{
  "model": "encoder-decoder audio transcriber",
  "dataset": "short read English sentences (LibriTTS-R)",
  "train_examples": 26041,
  "gain_aug_db": 10,
  "input": "waveform_16khz",
  "tokenizer": "char",
  "vocab_size": 32,
  "encoder_arch": "convnext",
  "encoder_norm": "rmsnorm",
  "encoder_activation": "relu",
  "encoder_mlp_ratio": 4,
  "encoder_inner_norm": false,
  "encoder_wave_strides": [5, 4, 4, 2],
  "encoder_subsampling": 4,
  "encoder_layers": 12,
  "encoder_width": 128,
  "encoder_kernel_size": 7,
  "fusion": "cross_attention",
  "decoder_width": 128,
  "decoder_layers": 12,
  "decoder_norm": "rmsnorm",
  "decoder_norm_position": "pre",
  "decoder_activation": "gelu",
  "decoder_mlp_ratio": 4,
  "decoder_head_dim": 64,
  "decoder_fused_qkv": true,
  "decoder_bias": "none",
  "decoder_qk_norm": false,
  "decoder_layer_scale_init": 1.0,
  "decoder_parallel_block": false,
  "decoder_inner_norm": false,
  "decoder_positions": "learned",
  "decoder_cross_attention_every": 1,
  "decoder_tie_embeddings": false,
  "init": "trunc_normal_002",
  "residual_init": "none",
  "optimizer": "adamw",
  "learning_rate": 0.0031,
  "beta1": 0.9,
  "beta2": 0.999,
  "eps": 1e-10,
  "max_grad_norm": 1.0,
  "ema_decay": 0.995,
  "max_steps": 6800,
  "batch_size": 256,
  "epochs": 66.8,
  "lr_schedule": "cosine",
  "final_lr_fraction": 0,
  "warmup_steps": 680,
  "weight_decay": 0.4
}
Rows from block 8 of the audio encoder of a small encoder-decoder audio transcriber, named by matrix and row number. Rows with one number belong to one neuron. Each number is 50 + 12 x the weight over its row's rms, rounded and kept within 0 to 99. All counts start at 0.
After each neuron's rows are labels from the 100 clips, of 14848, where the neuron reaches its highest value: "loudest" is the band of the loudest frequency at the time of the peak; "strongest on" is what is common among them. Only what is clearly more common there than usual is listed. The data: short read English sentences (LibriTTS-R). In brackets: how many of the 100, against the usual share in percent.
# fc1: MLP up (encoder.blocks.8.mlp.fc1.weight, 512x128), inputs 86-127
# fc2: MLP down (encoder.blocks.8.mlp.fc2.weight, 128x512, transposed), outputs 86-127

fc1.349:51 50 62 32 44 56 39 45 48 64 91 51 49 58 42 47 47 45 44 43 48 35 81 38 51 43 43 53 67 59 53 38 49 32 45 57 63 41 47 34 70 54
fc2.349:59 47 51 64 60 47 55 47 52 45 52 47 45 46 48 62 43 43 39 44 54 46 54 52 50 55 42 47 47 34 51 61 58 77 57 45 88 34 23 55 59 46
loudest: 500 to 1000 Hz (26 vs 6.2)
strongest on: the word "not" (77 vs 6.3)

fc1.251:42 56 55 48 39 25 33 78 70 64 38 62 28 51 35 43 47 37 54 53 53 65 30 64 63 41 44 66 54 55 76 41 42 38 51 50 62 41 60 49 48 61
fc2.251:42 59 24 42 29 52 44 50 55 52 52 56 47 32 62 76 36 45 41 50 43 40 46 61 51 51 45 28 59 40 48 67 11 75 41 58 48 38 35 66 47 47
loudest: 250 to 500 Hz (62 vs 13)
strongest on: voice: female (89 vs 54.2)

fc1.415:40 42 55 53 66 44 53 51 54 49 55 47 60 52 49 39 52 65 54 38 52 54 55 64 74 38 61 60 36 33 27 19 52 43 63 60 47 62 54 55 50 70
fc2.415:30 34 45 53 50 35 42 58 44 40 48 70 34 67 61 60 38 51 54 50 62 33 49 16 61 68 57 58 46 23 47 34 26 43 65 70 26 49 37 53 31 51
loudest: 250 to 500 Hz (46 vs 13)
strongest on: the word "will" (26 vs 3)

fc1.256:30 50 30 63 55 60 31 79 45 52 56 57 50 37 54 31 49 49 45 37 38 54 54 55 58 41 47 67 46 43 31 90 46 37 67 49 51 74 41 44 57 30
fc2.256:46 59 50 54 56 35 43 51 37 50 54 48 72 27 44 50 62 59 66 49 40 53 42 51 51 47 39 38 39 62 43 29 33 55 66 30 47 58 50 52 43 57
loudest: 500 to 1000 Hz (30 vs 6.2)
strongest on: the word "is" (45 vs 8.4); the word "what" (42 vs 4.8)

fc1.91:40 38 64 52 45 36 44 69 38 59 42 59 64 45 56 55 30 40 53 51 55 69 38 41 36 34 46 23 52 64 72 47 82 42 51 67 41 60 40 51 31 46
fc2.91:48 53 31 44 52 45 58 46 29 65 41 69 49 50 62 39 68 44 61 57 42 35 46 25 51 40 65 43 56 40 35 44 52 52 78 54 51 24 52 61 38 51
loudest: 500 to 1000 Hz (27 vs 6.2)
strongest on: the word "man" (29 vs 1.2)

fc1.86:39 59 54 50 25 44 54 33 56 29 50 83 39 44 37 59 47 61 57 49 43 73 50 61 44 52 45 42 44 40 59 34 51 39 37 63 42 40 47 46 42 44
fc2.86:49 63 73 49 14 39 70 51 20 30 56 61 70 63 40 44 51 63 51 50 59 81 56 41 54 70 40 49 65 59 44 63 47 64 42 45 52 56 46 72 57 44
loudest: 250 to 500 Hz (46 vs 13)
strongest on: the word "only" (37 vs 0.9)

fc1.243:78 59 45 40 50 33 51 38 60 47 68 40 39 56 50 28 35 61 56 39 43 50 75 58 45 49 71 54 90 60 51 37 42 50 37 52 68 53 50 42 60 35
fc2.243:35 64 43 61 37 40 42 50 36 58 56 73 60 74 49 73 39 34 43 64 41 42 49 38 50 28 48 43 57 56 36 52 49 50 79 56 50 56 38 36 45 56
loudest: 500 to 1000 Hz (26 vs 6.2)
strongest on: the word "i" (54 vs 18.1)

fc1.341:53 31 45 32 43 53 37 59 34 65 50 61 78 51 39 63 33 51 58 41 69 42 52 65 53 42 38 55 41 50 36 57 49 18 51 48 66 59 31 12 36 45
fc2.341:37 49 48 59 73 54 40 60 64 62 68 35 53 43 38 26 54 38 34 62 25 41 46 39 54 56 57 45 42 30 37 69 65 49 70 50 61 49 47 26 37 61
loudest: 500 to 1000 Hz (31 vs 6.2)
strongest on: the word "not" (45 vs 6.3)

fc1.203:64 53 50 55 47 52 49 54 29 38 65 55 55 49 53 58 48 42 47 47 70 51 61 72 49 44 65 26 55 31 66 33 62 50 39 82 45 30 45 58 43 34
fc2.203:54 54 66 65 61 41 73 63 49 41 43 49 29 41 62 60 46 50 53 44 49 51 47 57 61 46 50 70 50 49 43 29 50 63 35 51 65 49 49 48 36 21
loudest: 250 to 500 Hz (35 vs 13)
strongest on: the word "was" (36 vs 10)