A small encoder-decoder audio transcriber, trained from scratch.
Model: 5.23M parameters, waveform 16khz input, encoder norm rmsnorm, encoder activation relu, encoder layers 12, encoder width 128, decoder width 128, decoder layers 12, decoder norm rmsnorm, decoder activation gelu.
Training: adamw at rate 0.0031, 6800 steps, batches of 256.
Data: trained on short read English sentences (LibriTTS-R), 26041 training examples, 66.8 epochs.
Rows from block 8 of the audio encoder of a small encoder-decoder audio transcriber, named by matrix and row number. Rows with one number belong to one neuron. Each number is 128 + 24 x the weight over its row's rms, rounded and kept within 0 to 255. All counts start at 0. After the name is the row's rms in percent of the matrix's.
Before each neuron's rows are labels from the 100 clips, of 14848, where the neuron reaches its highest value: "loudest band" is the band of the loudest frequency at the time of the peak. Only what is clearly more common there than usual is listed. The data: short read English sentences (LibriTTS-R). In brackets: how many of the 100, against the usual share in percent.
# fc1: MLP up (encoder.blocks.8.mlp.fc1.weight, 512x128), inputs 86-127
# fc2: MLP down (encoder.blocks.8.mlp.fc2.weight, 128x512, transposed), outputs 86-127

loudest band: 500 to 1000 Hz (28 vs 6.2)
fc1.61 098 [161 125 102 152 150  65 124  72 103 124 181 113 121 144 118 124  93 115 138 127 125 142 154 138 148 100 137 107 138 145 112 124 147 122 111 111 181 133 135  91  72 135]
fc2.61 101 [159 167  94 113 161 147 147 123 133 138 109 134 130 139 152 103 157 109 128 165 149 111 100 125 107 119 100 149  95 147 106  78 119  95 103 147 136 134  99 123  68 111]

loudest band: 500 to 1000 Hz (37 vs 6.2)
fc1.300 096 [105  87 141  88 152  98 115  70  90 164 123 109 141  90 130 122 134 116 149 109 127 113 116 152 135 105 130 124 123 101 158 153 140 110 106 135  86 156 142 102 119 120]
fc2.300 102 [ 91 115 118 177 153  80 148  78 111 133 141 163 161 115 158 134 112 148 141 126 100 103 122 120 136  83 126  66  96 142  87 100 149 152  85 195 165 131 107 128 115 136]

loudest band: 2000 to 4000 Hz (55 vs 2)
fc1.94 103 [127  81 110 124  73 124 104 139 121 147 169 129 108  56 109 125  73  83 104 133 104 127 115 141 101  96 105 120 112 166  96 118 190 120 137 121 120 126 110  99 120 133]
fc2.94 094 [ 70  87 134 129 124  89 175 100 106 134 122 155 148 135 165 102 167 100 108 118 140 126 149 120 142 123 143 121  84 114 153 156 129 189 122 111 139 123 173 104 140 154]

loudest band: 4000 to 8000 Hz (46 vs 4.7)
fc1.215 105 [184  91 149 113  93 144  97 145  89 136 152 156 151  94  83 173 129 124 160 125 135 128  96 164 146  67 171 120 170 130 139 162 171 118 112 123 161 132 129 154 141 105]
fc2.215 106 [160 177 135 147 136 106 136 188 165  87 167 138 123 123  94 135 129 141 123  89 166  83 125 144 168 106  90 118 110 127 127 138 151 127 117 101 156 183 137 129 142 146]

loudest band: 500 to 1000 Hz (33 vs 6.2)
fc1.375 100 [ 87 143 148 103 135  95  77 165  93  95 179 125 144 104 121 132 105 119 108 114 107 104 140 165 129  97 129 132 133 101 156 134 115 130 160  90 140 155 103  97 154 143]
fc2.375 099 [100 146 149 152 148 123 141  96 173 153 119 136 140 104 107 123 123 131 105 101 140 136 143 133 158  96 177 165 128 135 104 152  73 121 128 123 144 134  85 140 136  91]

loudest band: 4000 to 8000 Hz (39 vs 4.7)
fc1.266 103 [159 118  97 125  97 146 136  90 132  96 141 135 123 131  94 174 136  98 148  92 134 122 128 129  91 121 154 136 161 155 164 116  97 127 125 177 150 148 147 146 113 142]
fc2.266 108 [123 120 141 117 151 108 120 183 139 111 114 106 127 108  71 140  93 135 129 158 150 142 154  94 117 125 154 136  70 140  90 112 154 131 149  66 122 132 137 131 119 118]

loudest band: 2000 to 4000 Hz (39 vs 2)
fc1.410 108 [102 107 129 153 112 106  90 165 109 123 137 176 126 126 112 141 104 130 159 147 143 137 135 145 176  92 129 106 129  97  55 123 121 119 141 116 156 103 110  79 136 126]
fc2.410 119 [ 88 150 135  83 139 120 102 132 150 106 154 146 147 150 133 133 146 117 129 110 126 129 126 109 117 134  85 106 105 119 123 138 130 132 147 148 133 148 151  96 140  75]

loudest band: 2000 to 4000 Hz (26 vs 2)
fc1.155 098 [160 164 103 119 136 118 107 180 111 144 145 179 110 140 147 127 119 154 120  80 166 143 123 172 178 110 108 116 103 101 169 110 165 137 149 161 103 148 127 118  76 114]
fc2.155 079 [176 101 158 134 154 121 124 118 127  71 113 117 100 134 144 102 140 139 102 187  95 101 123 172 121 140 110 118 132 125 108 159 142 150 133 117 128 100 107 100 145 141]

loudest band: 500 to 1000 Hz (32 vs 6.2)
fc1.389 095 [167 134 113 159 129 138 116 135 124 123 143 135 143 150  98 118 123 152 122 155 148 120 145 110  85  98 161 157 159 134  92 138 165 122 143 129 169  98 144 105 136 139]
fc2.389 095 [154 131 148 128 122 156 149 122  93 135 142 127 135 141 123 129 142 219  65 147 117 126 126 147 171 145 156 130 112 143 124 171 131 114 144 101 128 136 111 121 124 102]

loudest band: 250 to 500 Hz (31 vs 13)
fc1.207 104 [104 122 142 143 125 140  82 142 123 117 153 103 107 138 162 158 130 101 101 107 147 147 100 127 136 144 118  91 154 127 114 166 194 131 114 122 121 116 146 143 130  95]
fc2.207 111 [120 106 125  53  92 141 116 162 113 139 145 112 154 128 151 132 129 128 163 184 113 146 135 123 134  89 144  89 128 135 129  69 131 108 148 134 107 115 148 139 132 151]

loudest band: 250 to 500 Hz (34 vs 13)
fc1.318 099 [136 164  74 136 101 146 143 151 126 132 195 132 135 118 131 110 126 142 141 130 134 142 130 107 104 131 139 141 128  96 138 168 108 122 135 108 127 143 136  62 135 164]
fc2.318 099 [126 125 101 137  78 154 137 133 131 145 151 142 143  85 121 152 109 110 131  87 176 161  97 167 136 102 146 129 105 124 143 128 135 130 136 117 156 110  94 155 130 131]

loudest band: 4000 to 8000 Hz (46 vs 4.7)
fc1.293 088 [152 150  85 117 128 153 106  90  75  92 207 131 165 131 144 155 169 101 129 112 135 147 128 136 103 113 154 174 106 190 118  90 122 115  76 130 111 126 110 126 125 101]
fc2.293 082 [151 158  83 129 159 102 163  81  87 154 120 135 113 109 172 143 123 154 109 114 110 115 170 109 126 119 151 140 137 138 152  83 169 121 141 160 137 117 113 136 129 155]

loudest band: 4000 to 8000 Hz (37 vs 4.7)
fc1.162 100 [ 75 146  83 134 101 116 142 148 140 111  99 130 124 161 151 130 157 138 130 111 141 135 141 111 118 123 106 153  95 164 111 165 101 156 128 168 155 167 134 164 112 161]
fc2.162 109 [118 136 134 123 118 102 100 150 109 117 111 123  99 117 139 165 111 104 130 141 127 124 113 128 130 133 116 109 106 115 154 140 126 143 133  68 130 103 118 101 105 112]

loudest band: 500 to 1000 Hz (49 vs 6.2)
fc1.65 106 [149 122 163 100 126 130 100 119 126 104 115 115 133  93 108 132 125 103 121 122 162 102  94 154 166  83 144 162 110 155 152 107 104 116  97 111 146 137  98 110 171 112]
fc2.65 106 [103 159 165 136 186 109 111 134 111 120 134 109  91 136  96 127 133 110 120 133 111 173 155 101 138 109 202 150 116 116 157 129 161 146 171 133 141  97  89 119 161 120]

loudest band: 2000 to 4000 Hz (41 vs 2); 1000 to 2000 Hz (26 vs 1.7)
fc1.22 118 [110  86 124 121 147 129 140  99  91 130 161 118 124 152 171 152 155 109 170 128 170 129 131 121 117 109 124 132 164 137 140 172 158 109 159 110 179 135 136 118 172 109]
fc2.22 131 [156 143 133 113 101 157  92 112 160 151 124 144 115  98 126 102  81 123 139  95 139 137 117 162 124 100 143 106 156 101 113 165 139 108 101 103  89 108 132  97 135 122]

loudest band: 2000 to 4000 Hz (33 vs 2)
fc1.299 108 [116 111 126 121 104 119 103 120 126 128 131 148 101 154 131 117 170  71 157 113 147 134 157 154 110 114 120 101 146 122 109 138 150 120 125 146 100  91  93 121 104  79]
fc2.299 101 [141 151 124 161 112 122  66 121 118 166 151 140 147 116 102 139 160  95 111 130 118 142 125 140  92 124 158 120 130 131 163 117  92 125 172 124 137  78  90 144 116 128]

loudest band: 4000 to 8000 Hz (28 vs 4.7)
fc1.471 101 [141  71 128 129  95 163  63 150 161 107 146 123 147 128 115 142 112 144 125  96 107 122 109 164 120 117 152 196 133 146 138 116 132 168  91 120 132 118 119  83 110 120]
fc2.471 094 [146 110  90 114 107 147 120 175 170  97  89 148 103 176 122 115 136 114 137 159 116 137 127 161 121 110 154 122 193 148 143 145 133 114 164  85  94 120 102 110 136 151]

loudest band: 500 to 1000 Hz (34 vs 6.2)
fc1.493 108 [136  83 145 129 140 135 110 160 151 100 106 118  73 148 103 133 144 113 115 110  93 179 141  87 130 122 117  97 123 122  96 126 143 161  83 133  98  97  59 122 120 121]
fc2.493 114 [151 157 152 151 110 126 121 132 117 137 177  91 139  89 117 118 143 124 149 159  85 125 134 156 118 140 160 124 164 146 176  77 137 124 119 127 139 165 136  97 180  76]

loudest band: 4000 to 8000 Hz (28 vs 4.7)
fc1.481 087 [127 118  96 128 164 115  91 129 107 132 121 101 152  85 113 131 107 156 126 150  97 155 154 141 165 128 129 139 124 133 127 119 135 148 129 127  97 125 141  95 107  96]
fc2.481 092 [141 147  63 148 135  89 131 110 186 113 140 133 131 133  81 136 152 146 122 110 112 119 182 144 136 101 104 164 128 148 106  94 114 142 131 104 134 129 117 118 136 132]

loudest band: 4000 to 8000 Hz (25 vs 4.7)
fc1.148 096 [143 115 107 105 111 123 107 107 134 144 164 126 131 155 151 166 157  90 129 145  91 129 126 149 106 139 167 155 115 142 188  73 126 145 158 171 127  94 128 147 105 113]
fc2.148 090 [121 143 103 118 148 111 120  82 141  89 126 141 142 114 157 177 125  55 133  99 146 155 150 118 105 134 120 139 155 131 123 105 108 171 125 157 129 144 140 148  88  86]

loudest band: 500 to 1000 Hz (29 vs 6.2)
fc1.363 091 [131  91 131 107  97 109 123 137 133 141 147 128 154 142 121 143 109  98  89 113 129 130  76 148 114  96 158 147 132 158 156 121 121 143 121 114 111 122 126  40  93 139]
fc2.363 087 [132  80 140 102 154 124 117  96 156 100 154 117 113 204 111  84 140 141 113 146 137 132 157 123 103 171 109 112 134 103 126 131 121 167  97 113 152 105 127  84 130 112]

loudest band: 4000 to 8000 Hz (32 vs 4.7)
fc1.384 096 [116 160 111 171 119 137 130 113 125 111 131 114 122  86 115 137 153  91 122 114 136 138 128 171 147 131 122 163  97 147  89 139 115 112 112 137 158 152  77 148 100 109]
fc2.384 099 [159 152  99 100 129 137 119 129 111 132 156 135 138  95 168 146 152  76 126 124 146  99 139 116 125 132 149 100 153 109 165 100 142  95 154 126 119 139 131 140 111 104]

loudest band: 4000 to 8000 Hz (47 vs 4.7); 2000 to 4000 Hz (25 vs 2)
fc1.444 092 [126  72 131 147 116 146 127 111 103 138 156 140 143 154 106 139 102 124 138 106 118 109 120 134 115 109 120 128 137 107 128 166 170 118 131 146 130 140 115 140  72 121]
fc2.444 085 [101  95 127 175 113 117 160 149  93 107  91 142 135 123 109  95 163 120 132  99 150 108 143 133 127  97  96 160 125 119 120 171 162 124  90 108  95 133 147 101  87  91]

loudest band: 500 to 1000 Hz (35 vs 6.2)
fc1.181 106 [141 144 118 120 158 146 116 185 149 116 246 112 141 109  77 116 114 144 149 117 147 112 118 161 128 123 136 172 129 116 114 152 128 118  70 123 116 116 118  99 175 133]
fc2.181 099 [121 120  96 127 130 129  90 129 158 150 118 106 150 108  98 101 150 128 108 145 115 134 149 166 147 135 170 108 126 132 134 132  81 102 161  94  81 116 105  90  94 132]

loudest band: 250 to 500 Hz (30 vs 13)
fc1.474 108 [143 107 103 134 138 106 122 178 134 101 122 135 132 117 174 127  91 171 169 138 162 149  92 150 138 133 119 125 141 118 132 103 134  92 130 121 114 123 113 101 108 154]
fc2.474 117 [123 130 108 147 109 105  92 111 123 139 185 134 117 162 111 146 164 111 132 117 128  98 142 140 169 100  96 165 146 123 132 176 157 200 126 126 161 123 112 125 121 111]

loudest band: 500 to 1000 Hz (41 vs 6.2)
fc1.221 101 [128 142 110 126 139 100 113 100 114 120 156 182 134 134 102 134 127 101 121 120  89 131  99 124 109 109 169 100  95  81 103 125 121 144 114 160  70 136  81 135 142 141]
fc2.221 095 [155 151 163 115 132 116 136 142 128 152 132 115  97 110 162  89 144 100 131 161 158 126 149 111 118 188  99 116 156 142 118 157 118 165 116 184 114 115 155 124 101  65]

loudest band: 250 to 500 Hz (43 vs 13)
fc1.3 111 [173 186 150 116  97 135 146 173 131  78 135 137 131  72  87 169 114 100 128 106 146 136 134 175 112 137 147 144 195 113 166 151 156 115 135 137 164 115 122 141 143 141]
fc2.3 114 [ 91 132 127 138 144  95 139 177 146 120 114 103 153 156 114 129 132 111 159 122  78 115 105 137 116 110  86 102 109 110  82 101 146 123 128 117 126 149 126 121 136 170]

loudest band: 2000 to 4000 Hz (29 vs 2)
fc1.63 092 [ 93 127 119 140 160 151  88 127 147  81 126 144 139 146 119  88 156 127 140 153 162 127 136 130  79 103 104 105 168  89 125  99 125 142 135 154 121 152  93  93 102 120]
fc2.63 090 [198 142 140 141 134 165 159 157 119 125 142 125  84 141  91  95 143 129 131 167 137 142 114 126 108 166 145 127 109 140 175  68 138 117 132 139 148 111 130 128 111 153]

loudest band: 500 to 1000 Hz (36 vs 6.2)
fc1.37 098 [ 99 136 106 171 152 124 131 118  85 109 169 121 112 121 131 131 129  87 142 125 144 159 132 137  93 103 144  89 114 181 124 101 129 119 146 139 127 128  83 118  92 127]
fc2.37 097 [138 115 132 108 108  99 160 126 116 125 131 159 130 172 138 156 146 110 149 127  70 131 145 120 129 102 159 123 155 127 162 116 133  99 153 135 134 124 125 109 126 170]

loudest band: 4000 to 8000 Hz (35 vs 4.7)
fc1.275 096 [191  94 100  95 128 156 109 157 144  89 131 145 147 125 128 109 155 131 115 118 168 120 124 188 114 135 126 128 133 102 130 180 133 155 140 132  97 143 151 118 109 130]
fc2.275 095 [127 161  74 132 180 130 121 160 135 125 116 118 103 147  99 162 132 117 118 109 119 128 129 103 135 119 121 111 133 125 108 106 138 113 147 123 136 110 106 114 144 151]

loudest band: 500 to 1000 Hz (43 vs 6.2)
fc1.278 097 [142 103 107 145 128 131 140 139 152 141 114 134  97 155 134 125 139 102 145 135 100 140 133 136 122  94 122  55 129 116  80 104 124  94 135 147 107 104 100 129 178 135]
fc2.278 100 [103 103 171  78 135 125 141 126  88 132 119 187 124  91 149 128 125  94 163 142 113  92 137 154 132 147 125 108 104 118 156 144  39 138 153 129  94 117 106 124 174 112]

loudest band: 4000 to 8000 Hz (63 vs 4.7)
fc1.402 119 [158 121 114 120 135 120 112  97 101 129 157 182  92 165 144 114 113 146 142 107 112 164 134 125 147 110  98 110 144 144 145 124 135 105 142 118 155 175  98 129  98 131]
fc2.402 110 [158 171  84 156 126 119 153 143  98 125  85 142  98 145 130 152 134 159 127 110  99 113 129 136 142 113 159 134  95 121 124 139 157 143 103  70 160 120 143 141 145 158]

loudest band: 500 to 1000 Hz (30 vs 6.2)
fc1.492 095 [152 165 126  88 115 115 137 109  82 145 145 150 126  78 155 118 131 121 106  92  99 143 118 139  96  97 125 155 145  74 128 163 152 157 136 150 166 143 128  89 101 144]
fc2.492 085 [109  97 131 118 135 117 143  98 113 128 118 140 149 114 101 136  94 180 129 136 120 149 126 155  86 115 119 209 125 139 131 109 133  95 137 119 150 113  94 119  91 119]

loudest band: 500 to 1000 Hz (29 vs 6.2)
fc1.71 093 [128  99 143 124 122 113 127 112  95 171 138 160 123 138 129 111 138  64 156 133 175 112 146 116 161  77 118 127 175 130 101  92 155  83  92 156 139 142 135 138  78 150]
fc2.71 091 [122 112 125 112 132 118 109 106 145 170 139 137 150  94 111 127 135  59 134 103  98 151 128 129  89 124 104 158 138  92 119 122  98 137 177  95 139 102 100 137  98 130]

loudest band: 500 to 1000 Hz (31 vs 6.2)
fc1.407 097 [131 115 127 154 127 160 134 156  93 140 158 151 169  83  92 126  94 108 131 103 141 135 119 182 165 110 101 115 137  74  95 134 158 162  95 178  95 174 107 141 102 125]
fc2.407 092 [101 117 171 151 161 157 149 130 152 141 127 110 145 154 142 135 123 132 120 107 108 145 128 132 136 160 107 140 136 123 141 127  94 137 164  87 160  95 110 110  93 127]

loudest band: 4000 to 8000 Hz (41 vs 4.7)
fc1.417 106 [154  87 132  80  89 160 122 113 132 122 154 160 112 147  97 109 150 105 110 139 116 164 134 121 158 133 160 134 141 113 162  86 149 122  92 135 111 163 120 125 116 180]
fc2.417 087 [137 111 133 125 118 152 132 149 128 131 120 167 128 166 127 148 168 148 118 129 183  91 138 132 136 140 138 109 105 119 132 131 120 177  97 147  78 118 149 144 120 149]

loudest band: 500 to 1000 Hz (37 vs 6.2); 250 to 500 Hz (33 vs 13)
fc1.116 091 [164 122 156 109 133 133 114 124 140 135 152 158 175 100 137  95 140 142 126 106 120 103 120 162 134  93  98 151  92 114 186 122 130 116 107 152 117  80 158 146 129 131]
fc2.116 091 [154  83 120  91 150 111 111  81 154 125  77 111 150  97 139 143 122 128 145 142 108 157 129 119 114 124 152 163 124 129  99 126 105 155 139  93 104 132 140 130 102  77]

loudest band: 500 to 1000 Hz (26 vs 6.2)
fc1.172 105 [122 111 115 117  98  70  87  99 138 144 137 111 147 116 114 110 138 149 154  86 112 151 121 131 144  89 139 126 150 152 116 131 144 135  99 117 142 123 110  71 164 107]
fc2.172 115 [157  99 146 146 126  95 143 123 133 117 123  64  67 105 142 125 133  96 110 145  86  95 126 124 124 148 125 162 124 146 119 126 151 154  98 122 113 170 111 139 122 109]

loudest band: 500 to 1000 Hz (26 vs 6.2)
fc1.330 086 [144 117 152 135  77 132 129 119 131 151 148 135 106 104 119 181 102 125 128  92 145 160 128 116 149  99 125  99 111 119 116 100 144 133 138 155 157 158 100  83 115  61]
fc2.330 077 [129 116 132 133 123 132  88 121 104 149 129 127 183 103 154 173  89  98 143 101 121  94 127 111 118 104  98 122 117 116 114  88 139 109 126 167 154 156 130 120  95 160]

loudest band: 2000 to 4000 Hz (39 vs 2)
fc1.76 099 [105 146 160 154 134 143  89 145 183 153 115 156 143 104 151 160 132 119 133  71 132 137  96 127 165 136 126 140 106 126 141 131 152  80 150 155 161 134 101 124 134 112]
fc2.76 108 [127 131 128 137 107 163 129 134 121 147 104 164 102 185 130 117 108  94 162 140 149 119 134 133 145  92 146 115 155  83 116 169  86 126 109 105  80 131 120 101 109 176]

loudest band: 500 to 1000 Hz (44 vs 6.2)
fc1.335 089 [119 101 138 137 152 143 117 137  87 163 147 146 161 106 110 115 144 128 152  69 129 159 126 171 119 103 177 116 156 150  77 102 147 111 114 122 155 106 127 123  99 140]
fc2.335 079 [111 119 122 111 135 166 183 145 158 115 142 114 143 121 157 165 129 143 130 126 155 151  97 154 132 148 156 105 142 124 154 154  58 100 112 135 142 149  95 138  89 104]

loudest band: 4000 to 8000 Hz (36 vs 4.7)
fc1.158 113 [127 123 107 116 112 130 113 111 115 142 158 118 107 156  92 135 137 111 121 116 119 119 160 131 113  97  99 147 112 147 102 121 116 127 113 165 147 175  92 155  74 201]
fc2.158 116 [119 139 114 126  71 156 129 102 148 157 102  99 136 105 133 135 121 115 116 159 109  96  97 147 109 152 113 124 137  81 132  91 132 137 162 119 147 113 146  95 123 112]

loudest band: 500 to 1000 Hz (27 vs 6.2)
fc1.357 092 [140  88 169 112  82 161 132 155 115 158 120 135 112 108 139 136 119 121 123 103 129 146  97 113 158 117 119  87 110 183 106 109 149 180 136 124  84 138 103 121  97 115]
fc2.357 098 [130 105 153 160 146 118  86 163 146 159 136 115 162 127 164 130 138 106 150 126 104 132 160 149 113  67 110 102 139 152 120  98 140 134 112 148 131 179 116  92 152 114]

loudest band: 500 to 1000 Hz (26 vs 6.2)
fc1.396 101 [113 161  95 145 127 132 105  59 104 111 148 145 103 116 120 137 115 124 160 111 135 129 133 145 105 103 121  83 156 146 115 109 111 106 125 147 130 155 123 109 121 138]
fc2.396 111 [ 89 107 130 144 156 136 169 121 138 132 141 123 118  97 132 132 115 121 137 134 126 146 117 115 106 134 178 101 100 127 146 102 145 119 149 128 161 129 124 102  94 145]

loudest band: 4000 to 8000 Hz (56 vs 4.7)
fc1.201 108 [161 136  69  90 150 144 116 124 135 112 147 124 140 140 125 151 122 119 118 122 126 132 130 145 103 121 126 154 142 139 172 165 133 172 166 179 141 120  98 156 141 113]
fc2.201 117 [173 139  76 108 123  91 140 132 127 115 133  82 126 101 108 144  94 120 152 138 123 127 122 119 123 127 120 125 127 135 119  44 122 130 170 129 167 152 138 140  93 131]

loudest band: 500 to 1000 Hz (28 vs 6.2)
fc1.136 103 [141 110 121 109 140 107 122 118 150 143 131 153 152 144 174 109 129 141 118 120 107 142 156 150  96 131 149 106 181 155 133 125 123  62 130 126 149  97 111  78 101 181]
fc2.136 109 [ 81 112 129 165 125 134 158 142 128 126 153 121 110 154 111 143  82  81 138 136 149 163 130 156 107 133 165 118  80  64 141 132 167 165 126 164 104 107 138 129 110 163]

loudest band: 500 to 1000 Hz (26 vs 6.2)
fc1.501 092 [133 143 140 131 119 103  89 159  94 187 107 149 135 149 116 133 138 138 127  85 129 148 101 136 125 110 147 135 110 126 121  75 156 153 146 172 129 125 107 137 108 131]
fc2.501 098 [148 172 103 145  97 128 134 174 160 155  87 113 140 119 102  98  97 165 119 172 152 149 147 117  87 135 120 139 134 129 114 142 109  98 165 107 111 100  98 141 106 144]